From a checkpoint of a small contrastive image-text model.
Model: 32-pixel images, encoder norm layernorm, encoder activation gelu, encoder layers 16, text encoder layers 7.
Training: 12000 steps, batches of 256.
Rows from block 3 of the image encoder of a small contrastive image-text model, named by matrix and row number. Rows with one number belong to one neuron. Each number is 128 + 24 x the weight over its row's rms, rounded and kept within 0 to 255. All counts start at 0. Numbers have three digits each. After the name is the row's rms in percent of the matrix's.
After each neuron's rows are labels from the 100 images, of 14848, where the neuron reaches its highest value: "top examples" is what is common among them; "colour at peak" is the nearest of a few named colours to the mean colour under the peak. Only what is clearly more common there than usual is listed. The data: regions of photos with short descriptions (Visual Genome). In brackets: how many of the 100.
# fc1: MLP up (encoder.blocks.3.mlp.fc1.weight, 512x128), inputs 0-63
# fc2: MLP down (encoder.blocks.3.mlp.fc2.weight, 128x512, transposed), outputs 0-63

fc1.256 030:134109146154104122106126153145147104113109154107103093102125124155119122162088145129123143161102152136117091139141144105098168170152137139135144133128154163134179128131100144127121119115153113
fc2.256 035:124166137121145139123125120137093155130140186156157103126104170121122149135091129118085120169088151143158146129137167160132094114114103127132117118125135093114122137114129154140188170090151099
top examples: text has "yellow" (27)
colour at peak: orange (42)

fc1.252 050:136169142127158099120169120117156139153126105124126164118137135113139162129144081125130150148150141112098117130126100162141116136163094117104105173140148120070149138093139097157095120113124126
fc2.252 063:154100090112137137174134088105121099108153119108132169096150091158140102113151098143144141089124133122138123139126072148153090093083128156149152094174134156157112119119153117110143144121153152
top examples: text has "blue" (30)
colour at peak: blue (84)

fc1.123 015:072176149149140130119110132086108157124110121118120090114124160120143189112139092092140154094116163110173138116147128140128124171073111119118145127112162110093163138129147107122118128136106105
fc2.123 027:143147081121140152151117085099094135130133123165123161074153128118115133127118114087165156130134169169160128102101130163160138085133168131131121117129161106114085105182102171108140131089131095
top examples: text has "blue" (28)
colour at peak: blue (61); cyan (28)

fc1.369 047:112183124169121103115121100156171134148166163099118143144108136121115163120108143101139152116171144094116139132124096139151098084147115127100130122146156117108140116083117137118153105094138117
fc2.369 044:159131111127122138100119118094085138142096068139124126126149110155124116102114095155128108131109113152147102123142127119119102153132145112125142103143142147135103140121121095112167154164131080
top examples: text has "blue" (29)
colour at peak: blue (64)

fc1.189 074:111140129136146100133150109144188148135157139131109152174157171162112138135184109113150119173163150126144117125128151143102112127157150148115105121152096121096174125105151094173145119120112126
fc2.189 080:147100082142142154130142096147099085163152123119123111103145094149156135072108108116167113100094122102059125159118101090154127123111127133144141107133133148136123114149142137137115074128125098
top examples: text has "blue" (31); text has "sky" (30)
colour at peak: blue (75)

fc1.12 077:158132175125127119099141118154096112107122090147090157119093151166127137091124147139153124150171137114133145124098137117123088102112169129134112116182145165116074074148161126102096102144124156
fc2.12 078:149121098081098114110137130156137154126105129090125164093152100147126128150164124111116120108126168101157151126144146125125147139189113127145137161173153127127119131135096101098143165073183144
top examples: text has "yellow" (34)
colour at peak: orange (39)

fc1.181 026:146105104133147154121086135111120085115124119122149140113169144110144112147136112124138122116150129116126101130144151135120114123096144108121091117122150112159125177123098170113114193151179096
fc2.181 030:126148128134146129133118095106128154140140174174126150135129166135107150104122126119157139142126168142135119106094154162104173088085139127152088101166164144105116095135144201096123130104116147
top examples: text has "red" (44); text has "sign" (32)
colour at peak: red (34)

fc1.455 109:125147154122116129116106104155143150132134106136141090117119135137167124096163096190122112123135134146098128139118103150132148102157086102124153169184124125101084122153125151132137100141134103
fc2.455 123:119097163108125152115146138121147088118146087133127103120139131104157139103183157133085096125165157134111125143121133105159055136100164135158138096156123118114169122115168073139135088130164121
top examples: text has "blue" (25)
colour at peak: cyan (36)

fc1.470 115:114174118127091132139131136145119147129136098129105153099141150123152145124123118121096119128113094139152141131106135121141152109145172132130120163113171131130191103130132114165132126170135165
fc2.470 116:135145106160135146125137152139127119114132153087183120117116148176084079132118114119120106156158141126120154166094110147076104136121130121173123107123116158186094119128116135122124138144155120
top examples: text has "red" (25)
colour at peak: brown (65)

fc1.361 155:138103154108143113075106108094123096120137153132113129089113149128120137146125126096145107132122121074168095149114094135156136149172110126123146123152138125120119163156135137173140122059151150
fc2.361 151:158118125092164107123158138153130137100103139114135084140142133141134128189166087110135103142129125183133133118111117093171125137121124155115149127084093128138173135122133115128144104112144134
top examples: text has "blue" (30)
colour at peak: cyan (27)

fc1.431 036:152127139139158104092144110155129158138095139136106129120137093136102063105120113131096122132156107153160128112119123120109195114115104114152139164129143107138106122065142156129086111169156116
fc2.431 043:117145120171123139147118078110120154119149106139135102115114120089077153116114160098146147125152181122119123104139117155146155098091154119130109111128094113110108097161113164118100149136089083
top examples: text has "red" (31)
colour at peak: red (52)

fc1.508 099:118165126130131128161151134093083122102179151155076137148094133125152138130149151106162113145081094128170116180132171118141077117137112126106116123112132150143126081091127149109159169097115129
fc2.508 098:118174154115135135132148140130125171110117104107144163115157151130137181117125110109105126108120180125139176162130080113088132130133135149102091127133146136142095108177149084126126117099128196
top examples: text has "green" (25)
colour at peak: green (43)

fc1.297 076:116158117126096147147129147095085141119146177141100156129123111092145139131132171102133152114141086136155132189145160125139151104136136155118133151131147150147116097108106136146165163100116152
fc2.297 081:118128128117152108136158100096132120092106057109144120110165136138101155097145119122125113138139153151120126129156105111097157126149109120123099096129109144099122130137172113111119096104173165
top examples: text has "green" (28)
colour at peak: brown (64)

fc1.158 048:117140122148067070125165090120125131166151088163109148151161075068112108122142139124129136165155126167109090120113128130134127140135134114162120161132116138132126146125157138141105096118141142
fc2.158 050:153154135121172105145100136115130150115088174146129098112133177096104099110111149122119142113136181120125139117154082150111187137083126107146152142161130120117061107143130121152098096145090124
top examples: text has "red" (32)
colour at peak: red (52)

fc1.395 025:164106116185121110125124129118149151133078132130142133136134102114110101129105140121119122148100135157125131126129124096119156145077109130195160178114128140107166108102164151108126123158113151
fc2.395 034:159101134123148136135155110094073163132148155167127138118109126108099142121127146084144157168145163123126093160127125119122125112102098141157108138151119142109069123155119135117124118135143097
top examples: text has "red" (36)
colour at peak: red (71)

fc1.290 085:114147165163129142136112139121152111119171141122103159160147122149142113126147155152146121116125148139169120112106104173078117103132118120126098109105075139083142108079117119145105147103085163
fc2.290 100:184103147141185135131105109097116099152165114123149142086098117135102155095123124098106106137118134110104145145109122105143131113160132099130137152094157140154150198151114169127168111160161115
top examples: text has "sky" (30)
colour at peak: blue (55); cyan (31)

fc1.83 025:162168158151123120117160076124095069122141139128101132103148113132123081134139131138197158102139148128146089111141134067121157142104152126126111099100184142095169122133133121136125123170160119
fc2.83 028:124179076148144144134100121084151169127138158175114127144145142094102157081101122097156135157109169139160121099088084168133146104128159119140105131137177087123104129162126133119122131108120105
top examples: text has "red" (25)
colour at peak: red (66); orange (31)

fc1.498 103:129135141166140099141082130122132151128078112130162106126152131127131098135173109168133123112147103143088124095117131142129089113140125146090087137176129127123094142135123141154132110153126127
fc2.498 111:124078158108126110121173127072141114129145111113103156107146142102149155088176117137101100139143099140117125165131146127110122112111147134157140078137134128100119095122111111159117111123167115
top examples: text has "blue" (29)
colour at peak: cyan (44)

fc1.200 088:132148102172144129138135093161130114130160103147132129126138105142126135104150114174114144147172123104113125124127104175105150150084121167153122113158105113173132143153128137117126146147111133
fc2.200 090:139115148123166090121134138141130096123160122105173148169086141114109107119130097082159136101129084142134079153118096155173121111177132138168136104146121111115114131099132137123170109154122138
top examples: text has "blue" (25)
colour at peak: blue (39); cyan (28)