Rows from block 8 of the image encoder of a small contrastive image-text model, named by matrix and row number. Rows with one number belong to one neuron. Each number is 500 + 25 x the weight over its row's rms, rounded and kept within 0 to 999. All counts start at 0. Numbers have three digits each. After the name is the row's rms in percent of the matrix's.
Before each neuron's rows are labels from the 100 images, of 14848, where the neuron reaches its highest value: "responds to" is what is common among them. Only what is clearly more common there than usual is listed. The data: regions of photos with short descriptions (Visual Genome). In brackets: how many of the 100, against the usual share in percent.
# fc1: MLP up (encoder.blocks.8.mlp.fc1.weight, 512x128), inputs 0-127
# fc2: MLP down (encoder.blocks.8.mlp.fc2.weight, 128x512, transposed), outputs 0-127

responds to: text has "red" (32 vs 4.2)
fc1.129 151:506508512526491503515497529486484477481468521487518545514519488483501489565487493495486431538501477504532503489491491499485531465441515502511497542490509501496507497478444501458482524531471529523527509480445529521460512493518527468521505490484518480515496506518472478539541546530454498465491519508468513521504543481497500447484476526509509513474528449524501475484536486472532498525496
fc2.129 177:521481505495468496512468491508533506521474549498501466533504492502501472502473438499445504504514502509504439477482511518478545517498462469466501530488476492507530516504504523489510495564502521539477504501493522540503476519474471453530514489483565513461533458500515478503497517482456543542495501476522507535481495548523515465494478498507495515532502517490493481523463469459524519494517

responds to: text has "green" (25 vs 4.3)
fc1.156 055:547486451512482482509496497484482516500474512513466480457467545481511512484471487534494509510482537450495482536500533481473525547499491558514514491456523493508475512520530532489521477517513522531515477449510503540496468515483484507483524485509513531470528488485496523504504485491519518462459477498517484507518519511463523485552444509448496516499479516458488516469514475521519493522565
fc2.156 050:458558554524540495526513511480489469484487495493478486539502502465503506513489484449538476517529486514494483490503502500548497474470534513535485506462444521476504519537481544538474505516446468518497532476517492506516478471504493516501448518521488504505488491534512529472487452519526515508505548472475493524438473488508479491472523512495482480511523480506497503510502549469501510543484

responds to: text has "red" (34 vs 4.2)
fc1.280 058:536453468559482522566475467537542502456533491496490457462509474478516466524465530489504463504532500480482493507520472502473506473533519518490493491490513459521489521497494513491484496505486496521514530555510518471478533493475495500483538480496491480493521524490447495517499480484500494550517488493491487503516495545477480496493481525570474493515484487494493521514487527500575500468529
fc2.280 065:467503509479528498483494470512497549502520509490489476515500547490468475514481512466490519503497518576496484557462494489483482512469497513476491509503476491521478492505479546505506523571536465484517491504495458485501487555521495508467554455494503477514511530499491493502516529488511523482474534450568509530514494458502527505510457508507520513473510513484518481470482479468507468456512

responds to: text has "red" (27 vs 4.2)
fc1.4 077:523503501481486505503491470536476481536495449489545489489523479451474493520456493475511510513500512500483519503506499491451484524484532490503524517487507517498519535535516514481460537487488480491471476519478513500476511469525524546509490528468513502533488441486483486466578485524475504528453539473518542500499535537489465470487488519499523516525509470495566445498481498529502514500510
fc2.4 074:476483469541528487527494521512477510487518507479491525523509499519501545505502486481514515489472537528473497465478534503519509489454503466496464538505486491499453461551492491502513437520483491491511510524489446537533513496494486474512458526475500528519483528503521473500540517538504543523500499515514501527499517537513473521479443490500469509525477463464468492483466520523569469480476

responds to: text has "green" (28 vs 4.3)
fc1.87 096:515502516503504480484481494478446519427531546549502519485466549492523498505495530528485483532516476477532523508523507518477520480493482486431515514505486513476459491536490533503502477545490539510513476488498565517504521490531505516531505489501471492474456522461487553489489481511527486502480513515464514475481485499446500470501496481486471523491509496523536525470527488486498506545467
fc2.87 106:511521505490516490486490465485478525469481490543539512543525538472511510529552531498500487456510539500518513493483466515519475499530463476506459479496476472499473477530512484519487503493517487513479509464458493507501489507488475495482527543531485504446526528533478517433461531507530522497463515481499500516575464511456472508495496499500518485518512540510506489464474515511527551481479

responds to: text has "green" (26 vs 4.3)
fc1.42 046:512528503549504452509487499504488479520555483492511484492507446499487493525513500502477521543474464525509487522531533473506493504490500553503494496505547474529465483498486468545504475497471523501474534504466473517508499521498476499522494463482520523503483512524495549508526512491495498488540523510445473519459479497478505516479453527465535499507447450523503487501510507551553518467458
fc2.42 041:522496493476466556498528435485499501474491492547532518514503514489521526489514469445524564504543474503506520466502463536546485514511495478509505481515471497507477521478506519479453433503488486553487511490481496477507532512494502556457474513488562459480498548528502521505483473490497475475475487519510498484527503513523490507495506497473507513494486471509514528479465525486469516509513

responds to: text has "green" (29 vs 4.3)
fc1.40 060:511518519530508485543498480489463535478540486506495487525530462467497512517462472488463490499466570515519531508488489484490514484522535485484524521521508520522510515529503500474504470533489507509511506501486495479511448488543506445519459475502505483506491509506463533472548529540489542495494522518454530527515463528471477485534458500497468508513462427486499538494481521488505505519489
fc2.40 071:510519500468522459518491490513530546465527481535521494546507544521536540523517505463492508470486523534490503466523504485474496487492481515476514505488508495505489466517450528500498473496500509518458496485511512519497486567516508478475517479533462510474537541513560507480538503502512523477461482434533451506459502499520497479490472486525515518463500518515503500456461496478492531493464

responds to: text has "red" (35 vs 4.2)
fc1.107 038:486481473508478508513461492522466447532476464508502524484481503466508484514526554495510492515516506500486523518502521485473498504485531484554498429509519492454481492476474540478484470463519519508517527579521527505523480525483548523458453472489466521516512519526468513507482496517526500504528533489492531536473492476509475524485488479475498513517477486496514508510469522513477465530547
fc2.107 043:524526450474510523504472464495494525479519536477514477489501512475484520462481508516541521553514519484498481473466467519542534475457505502454485528506507455514470506500522548516489531531529484442481468509480517511483477499435509498479531528513537481494509533491509497474518503487524507485489482502502550476510466509520509522489551512478556479499481520488519541517490491485447493487513

responds to: text has "green" (28 vs 4.3)
fc1.262 096:496505474525519508497503470516524470490521475511503499530520486513520522503496490456541513500436511507456532479514499534539529536479495527489485527463465471472553544510502457495491477525519491444506512488523453493482501490508494485492468524476493489502513478491481561465514519441492516503488525459543562499507514522511464476515467467495508527515491507510479515513493495478543478532469
fc2.262 092:507476540470462521483505483474477549447507503510476487476520504478548489499510490555499528490570448459521524522497488465503490461510540535508488491513488530497491493496490489500510522496530512541483567519479489454528506516470532513474502488513504520473474495524507482501490473538458472501478491500524513464507510520547509475453525523473483504482489480458507475490521525519499482542479

responds to: text has "red" (31 vs 4.2); text has "sign" (28 vs 2.1)
fc1.377 104:484490508493507505536468520463477540488450552500522500480494465523515483538509470518485523519519538476480499514491525451484551493470526515488534496480454495491508526538524552514490484510488480541542487498532517509499485528453487475451530496483474547495469525464475487527529480503471522519520455492469510492520508539510525503483520496450470488526493510471473465487499502510483466490521
fc2.377 095:457494514520502468516529478511478500472520544564465541488478491487490523474502511477488481490490474511528498521514511536535444483520519504546516503496466548463528495518501515509527536498503513492483463469506553476477489479478506550533474510522504475481514499515555491474497494523465467503485510516534493464432475484487454514498464493535527490507478492490492505531487485478514496539534

responds to: text has "red" (27 vs 4.2)
fc1.313 066:534472494519483527515505516499468532488523488467511528515560499512453488465492518484472499464468525502524516519504500494498480541499455486503508492464457529480543473510453520514485509557508460488527462514518487531498520497469505502489506518452467456519519475521513543502521486501559505527462511519511556497459491539545482503499467486497464471506478504494480492519513510456512484509519
fc2.313 061:485573503534485505489478480509474499523532485475496511502509519524500516552537473502476460470493525495534470484520497514454474483496535516526466461479541480486465515475507521484506525492560469467514512475518469470500496482472486484523492517480489469551547559503546511516539502483532474521504518499485479527487515476501488511489487462515459510486495489511520466472524537460497527485486

responds to: text has "red" (37 vs 4.2)
fc1.27 041:524529515551493534513472487448498508494428500468549528484527480489474482525489503517511515504501455520478526490495493483471537517498474482511499512546524504502542464496415498480505491504492548493508530503528478470504542529481493472524510517531454510513525511491498465495482490467542513520482469473519517493533500545477494484526477498480483505511500481533494542452480492468491525508495
fc2.27 040:489427480479499520534519489523516529516544502542451492499490540486484511512496452507510501494508522476504466482506481496507514505513503524486474501512499452504490525516488474503537509510516436500479483532480452456462477532496508493489544503433525501553492510503511493482507506538478517488496547513513484516521505490513557498521493514478488477462457480522471515530484478487496523490565

responds to: text has "red" (36 vs 4.2); text has "sign" (27 vs 2.1)
fc1.96 117:495513426510485522475479514513494508463527496497522508539497518529528507473494496453481473504508499528538514488480503487500500535512551491543490490507492493488490498522468506473497514514504508530483499540506479516512484520420486481503526478552530544509502529524508500486480470456474514533476487563546520499493446513528486509510499519453470486518479490502470491486535457473513539472472
fc2.96 114:519465541500494495524519522525463426495508443491478544464452463508491548499506495550495490496459480540497493493469475528494522532506488511501507487513505473479519510468476468521502481490544507495513504496498541538536549491542531518497516490508487533486514501520546507480500504516499456499525507486538522467482502428502495492499502477523525477464507513478471496466507465516510510480533

responds to: text has "red" (29 vs 4.2)
fc1.446 125:541503479512493464462491485519523529472468494471502479480505532473527487483520524477499538524480445525504499516506515488525494492501467517501509493486512498487513492518487528526529500510532479490473478525541491504498513552472455489522559497524489465477505543534456516576530496464502517483537490491475530508461482515515502456504485494510527497477497554530482446505457526462474506482504
fc2.446 137:516528521503486504524532488487492493478513468513537528485517526504474520509463530541495534493501490533536490541504485484554547533454509473500516484449507485464544481485461543456453482466512464482488504491515496492548528519443493516495491500477473522531519508498486492506526516468552469533506489521487487470499489519489492494452522539505479453522499496465464488506499523501476482512525

responds to: text has "red" (42 vs 4.2)
fc1.419 051:535535549514495447518487523488523517500487483507508481495580493516474482527510511484519489506504519454511503485524499485432549525492540469526495509484519528468505523533490513519510489503490529504491473536470507478507507457479489459479455503457485491474507500513496508507520497496544500468502519507488551485536510506534498450521484469475468487482494434495489535478487527487487478518542
fc2.419 051:500531493512505512491523499502486513490533483475489493517475515491533519513530473452540469452491526535521491437468516472473462513495482524499467549495505507485479499525480537479516514522501490500506511499462516512531495525465481491519478495485544499516504527541517511464606480522517486519521492481470467537493463477518530500494505472477504460496479536511520481509498535489471483474458