python train.py --tokenizer="word" --encoder_head_dim=64 --adamw_weight_decay_other_params=0.05
Rows from block 4 of the image encoder of a small contrastive image-text model, named by matrix and row number. Rows with one number belong to one neuron. Each number is 500 + 40 x the weight over its row's rms, rounded and kept within 0 to 999. All counts start at 0. Numbers have three digits each.
After each neuron's rows are labels from the 100 images, of 14848, where the neuron reaches its highest value: "colour at peak" is the nearest of a few named colours to the mean colour under the peak; "strongest on" is what is common among them. Only what is clearly more common there than usual is listed. The data: regions of photos with short descriptions (Visual Genome). In brackets: how many of the 100.
# fc1: MLP up (encoder.blocks.4.mlp.fc1.weight, 512x128), inputs 0-63
# fc2: MLP down (encoder.blocks.4.mlp.fc2.weight, 128x512, transposed), outputs 0-63

fc1.115:499534459475422509445450530493462539474525448491487504510541551545475612507509475529518467494419545425461484544532550408499539520508445489429492480461562485458441476540433536550487482522519528
fc2.115:473540484488515528586537460494469580491525480584458540515491453490566525557530520406474552558514519471506506522481505563492430535506489487569467539469560561447527510541459466460577520483517457
colour at peak: green (32)
strongest on: text has "green" (29)

fc1.466:432556563535469567500477432423471509519544564419443456541418551491472469530484472430558560505511508495481483531515474482521523516546488578495465499556488407514448478500591510520508508457487537
fc2.466:515570530525480468483511500449471488425446459487589523505553537487475550528540510533490494565519497554525545552518494473459548509468547446510485486484482446468474499598480538518500412486427500
colour at peak: green (52)
strongest on: text has "green" (25)

fc1.139:432514528480534473485454443490501479532528484460527432438548557495497468508531530584421474549477494493490501522436435522493533553571480473499513563451470458495446443534469533525569523461488468
fc2.139:491450508523545536495531450555525456534462517499510426459531572448558624469548474453504479476507428494533452475458558475549478520531500453542538401483446572533556493506440430584533471495497446
colour at peak: cyan (44); blue (38)
strongest on: text has "blue" (28)

fc1.485:571531546498587483553463552486491501454497565501503490411510470477485515460473444517521577488529537495455464503516506443442500579473524576434468555512504479586510557503484446459519505596536436
fc2.485:498525462503517439542488564479466494467510493498465495510584443564552470535467525439451487547509505517518565548499524486432432542496479542529519534535499553474447483560498477481481585505447514
colour at peak: yellow (52); orange (32)
strongest on: text has "yellow" (28)

fc1.229:494503552529513488516560553480533462542512493558508454525545520458454476476489517443481459595479475426501515574570507420520464482477469509487522529444455547499456416568509459523456557477552525
fc2.229:554561450548516531492504487470470508495507518507502487416555517525570522514497481428509492438491584516509501494518456485502530507426550472489486522495509544504503554482489537469502509496495469
colour at peak: red (73)
strongest on: text has "red" (60); text has "sign" (25)

fc1.425:521512495535543545478508499428489459605516517554492519514569488559455466485508489510464486504483504488438438513466466489528541447435547518516522467471491550454581430473531579480520486566489542
fc2.425:586459501497512454458474435491390469560530493443490526547469502539464499474465492452507529528521514456488569508534586532473500450461512494459518483459494489471480589546516547512530507531480488
colour at peak: cyan (40)
strongest on: text has "sky" (34); text has "blue" (32)

fc1.253:485559519452511503538491445480344445474519486472423460485475508525437559472491520535521580494456512475480464541609515516463493522481524472410466476494463527522490497485500502570502542449563551
fc2.253:575505562414548427557503477482452530460543465516481528577499528506506507450547514475527456552525597546498498475507427524459469486455486507484404502474539518453517440573507506475502509561443423
colour at peak: green (29)
strongest on: text has "green" (32)

fc1.274:528490485510493517527564521517488464464545481496507522508482541460438430450447521528538463552547519468585513499521475521565538433532534519533541500485524477432531555459501521528541434521516535
fc2.274:548469450464520526494462502469437482492486412470488469495542524568497494520553523445464554428552556591476551505502466522496490506496494528506512455503495556531450510493592428433564512466508487
colour at peak: blue (79)
strongest on: text has "blue" (25)

fc1.167:510434507550504518533479497543591439483499483455417549544466552512524501531570523554531487549483520426545573480453530561507518469540499500526459488488492503473526559478553491496521490505401473
fc2.167:536538499514500462483445511510487436557450477446495553505512541589472487441438546430408537461474463530481518472455419535532463504499522493495492535495488501507502561504576457462566469486541494
colour at peak: cyan (45); blue (37)
strongest on: text has "blue" (25)

fc1.238:526508483552524521518543432446540484459612566520518492551483484509486475451468526520513508452528501516537505416478433534517537527526540503420553524483420478516539425581487497552465504483544529
fc2.238:497497513541521486553481521459514544526459494477488471457490529466529511455453547527499512515497463543516491530499429445477425536452510477410523428495517476482443478557469465538509598492424511
colour at peak: pink (30)
strongest on: text has "sky" (40); text has "blue" (27)

fc1.408:556519468519528531518527508459538539492519445483537490504529531501452533516445463497434494509543518483509454486428443596454429449494502471505510516513502513442440488468491449476459509472467445
fc2.408:517485528524561541543454502481448505408406500449510544515524470578499508458407568482521562431454494389500538446477534478560519455462540517539476429524565517520481567448535535514572454512534486
colour at peak: brown (73)
strongest on: text has "grass" (26)