config.toml
model = "contrastive image-text model"
crop_scale_min = 0.5
horizontal_flip = true
cutout = 0.4
encoder_head_dim = 64
text_encoder_width = 256
momentum = 0.98
nesterov = true
orthogonalizer = "newton_schulz_5"
max_grad_norm = 1.0
lr_schedule = "cosine"
Rows from block 11 of the image encoder of a small contrastive image-text model, named by matrix and row number. Rows with one number belong to one neuron. Each number is 500 + 40 x the weight over its row's rms, rounded and kept within 0 to 999. All counts start at 0. Numbers have three digits each.
After each neuron's rows are labels from the 100 images, of 14848, where the neuron reaches its highest value: "responds to" is what is common among them. Only what is clearly more common there than usual is listed. The data: regions of photos with short descriptions (Visual Genome).
# fc1: MLP up (encoder.blocks.11.mlp.fc1.weight, 512x128), inputs 0-63
# fc2: MLP down (encoder.blocks.11.mlp.fc2.weight, 128x512, transposed), outputs 0-63

fc1.355:462467475463462472506497502598467470479408509448555523584590456531525477579531466431485527510507532542501515486506498503499486518462505524497488531487470448510524451444506480495478462541539474
fc2.355:569502477485479510509514508505533464488572501517491471532436476519429521439469447482467497531490515522536456457485591513558563417531433431488473488471476524597463439516541509511490502493453467
responds to: text has "red"

fc1.488:573506470505500538490520485551452474521487533517487527424520538520488422533437516555458432511539445534545431397497497453450526531533527429557519484487522493512509500522499506519406476470501406
fc2.488:530585488565540473498500556439462540437519509396559476469504521501507539471490529494451489441499433506479546545473463517469515535478524542469500504512489504541419498513448472465509524612555552
responds to: text has "red"

fc1.491:491452527490517545536410471503480476500501475499529512516558504454522480465433537562549475530478549481506492422512491490520551486470540462511540494533436566476543492492404556419530491481484464
fc2.491:521527504440541456485491504446516507487542535564486527479540504506508533552449521473528432510546506429455499518490486476533556533430466420516542521621497516492479447543577567504483581511503436
responds to: text has "man"

fc1.495:491498532521560545502519376561508507509446507490488494501453466469484476447531489553540435536539490480565486481465468446550538447571590472485535480532472484397474495483468493450452488472462484
fc2.495:433519510538487499534548488537550495471533525517521497448491464529554472564477529550515563496415543410451481471503469544549525516536455434474498473534466486491536511503519553487450517563515490
responds to: text has "man"

fc1.173:458491522476547467484531507569536584477466576547530493470479462489556591486411468448531466553529509540487571473506488471494524473444497427464391476501444554523458505543520567517504480461460467
fc2.173:513502524546495566416494500472537590425523521477442520520499486536492516488529461528545477428513426418531515435539498479519546573471495488563518512457537451453509462411481492493571503531463462
responds to: text has "man"

fc1.34:467501509537456551548496513453469563496480529484496532457510405468549504499521496516496462455461541542468498485530415501567578528422510487560522540496496393535511511515486544551492489489418502
fc2.34:517549530466451471562547498564544451496564418540468458546482546487440488489579471473556489509504462534573524526491497519438410533536524500399471548486502481494526513491493503557473516490531479
responds to: text has "man"

fc1.122:557493519474555524551580457494477503514586502549438551538517443479491445483510416420539493483526519501521496449444452535607505477550525511510427482485542537477499490471513515444494404438451471
fc2.122:531513551497489478526500485506498452537552501529527442473507523553555477492507564534506504507440510501497480568576570471492526520432459497490603520507472508542483509477512494531410572495500428
responds to: text has "man"

fc1.498:446464535553538463419537493447447526440548551508536514528439546537424540484480520473516539463501537557507436456460490536492509513546584562544523514528497474500438527528467513466523471502513434
fc2.498:514475508503560398470485476495553446541504511556500434510477482545530498497499511495514551494585521566427458576462534447470545506520488491539538494473557542509536467460457494507528531525524495
responds to: text has "man"

fc1.282:538517468438541420504489502524557484427467541445453532492551487565490459465530497448580547514524444489517522444418512468503480508487484595548514458517483550537492459560500480513436562489525545
fc2.282:452575464504481506548523539423407504406475564537495467543475502521495478526486540533480452470517507528508513500540558475443527503499528544490593524631457480544427545518491461517469472507509503
responds to: text has "yellow"; text has "train"

fc1.358:524542581510488508495541536522466507514529487454559545544496424500509485539519480419513483496494510556532501441457565491438503501405532524507458488505444493528528424466520426500454484459480449
fc2.358:552515498516493456446520491434559525425510601496503564535497458544529503532472466523487524532500469518496447505556528485520520455512514451464539492478469462539478527479441517515495458508517580
responds to: text has "red"

fc1.128:519502551516501537519447502540502560474509461428487539518537458540466483493394506461524539468459439524516453440512482473428486499523492557450543523520484511473509439458441472478496470565533470
fc2.128:492523476461492522541515504525584598513560506580430507587459583483451441554600428472508437527523516530539435451517531500517512536473475459454514526507449439476460500490486555482490561487532436
responds to: text has "red"

fc1.10:493557536512509497513429519477578507509494566428511523518547525549474464450456520565491516502517486523531558463500490462572461497500469550488503482462513585483474498497484492561490488472472504
fc2.10:467493492476499588510473427492446580411513484532471506536524524522488495486574493453469426458573506478542595469490545491488457514447470442511537483464508468539440470501504507532535493492471464
responds to: text has "yellow"

fc1.485:529484445458455512517542520439532570542460553475494498507556537490578503481508488513447461514501499466524494536477482538548462469495476529505566453543510491555509528520543511494475464429552535
fc2.485:504536510470497542414553475489541446489472524464463517574513529514518554538456480510496491557496521431553497446485456505532496510505549544461531392514491473559466437426504502526564543578495465
responds to: text has "blue"

fc1.384:493524510460474497450459487512553532507484494501473510479435484494473542451559496581493481463546593495493479475492485520558469515508486499539470497438525375445507527468467516580425553519521383
fc2.384:497455536480476498618544496534502486460512441555455470552503477560457445531570473494502480525513455579489435478460526497422496528494511500442494530528474479512495524485576487448534532427474486
responds to: text has "man"

fc1.114:539487450535474478519550425464491546478507497506528508542558560463535446511411565512493442523546510570494451469539486499527497563513475541462571483435516490536513431511505515505480468480492517
fc2.114:529526482486503536482471512556507531549520530583536452505540511554464558433501482478479532446481456520469529499483504461390419411512479484528456495509483471525519458478524531489469560448469548
responds to: text has "red"

fc1.408:509503520580473509553579524536487535458480484507561511415497482476549526507533457461532487511458480486485466526531555420418542504480569500558529543486519504499480470496479514533503517492474579
fc2.408:562531475541554540493490456455479489520518442477442533525530537507475510466508519435446398467481540498558500476490438535558541472498565540503477523463498466442556595519469594452469465548518454
responds to: text has "red"

fc1.214:461483496461513523481492510437489424507444563510448477463558511485512476549553519449481540533530488468503516390483548452446498477529514543504440505533520493524491504540463528468456476508565538
fc2.214:512487555536459519501592455501511483448513517544472467491507496514581482543517454501512555457555516510530494521465533582485515517461431479488480570430600561448448533487485561529498478563522513
responds to: text has "red"

fc1.178:552574490493528532544474503543582499488455461458517459479571521544513493503504526456408484480485502514482483522487485491506487547494443488473493551504440524521505505497482499501502568563517498
fc2.178:426522468486534494476462516528503566463497449480459498486501451472400462518496444488521509491497571596510488424518486522475509450583550404538485494410491516521493481546435531495498466437480471
responds to: text has "red"

fc1.108:506512423567490474492508511599455592527517496480535563529525508495524489547507497482497448483440501459448474479534547545486441500546503531489548514470522457528512484506499503519404502478482507
fc2.108:478489457538541490474500507480497503533524517481514582454493524429489542487492465516530529505547530532480487456561521510521499468424505454542449447470452485516504402485542547491472481527506441
responds to: text has "red"

fc1.381:512569439548551578562483573580565586454491553471545539460550479526513475411445534510472448558512470523468495567499559558482416515454487494531516430467516453573468519456504489446482501480490516
fc2.381:514457403481500446452491411448525537496451465445484569490504500464508514524484447447457518529501502440503514575532501566440558489511519556493524480511460444464497445485444575423515586559453504
responds to: text has "red"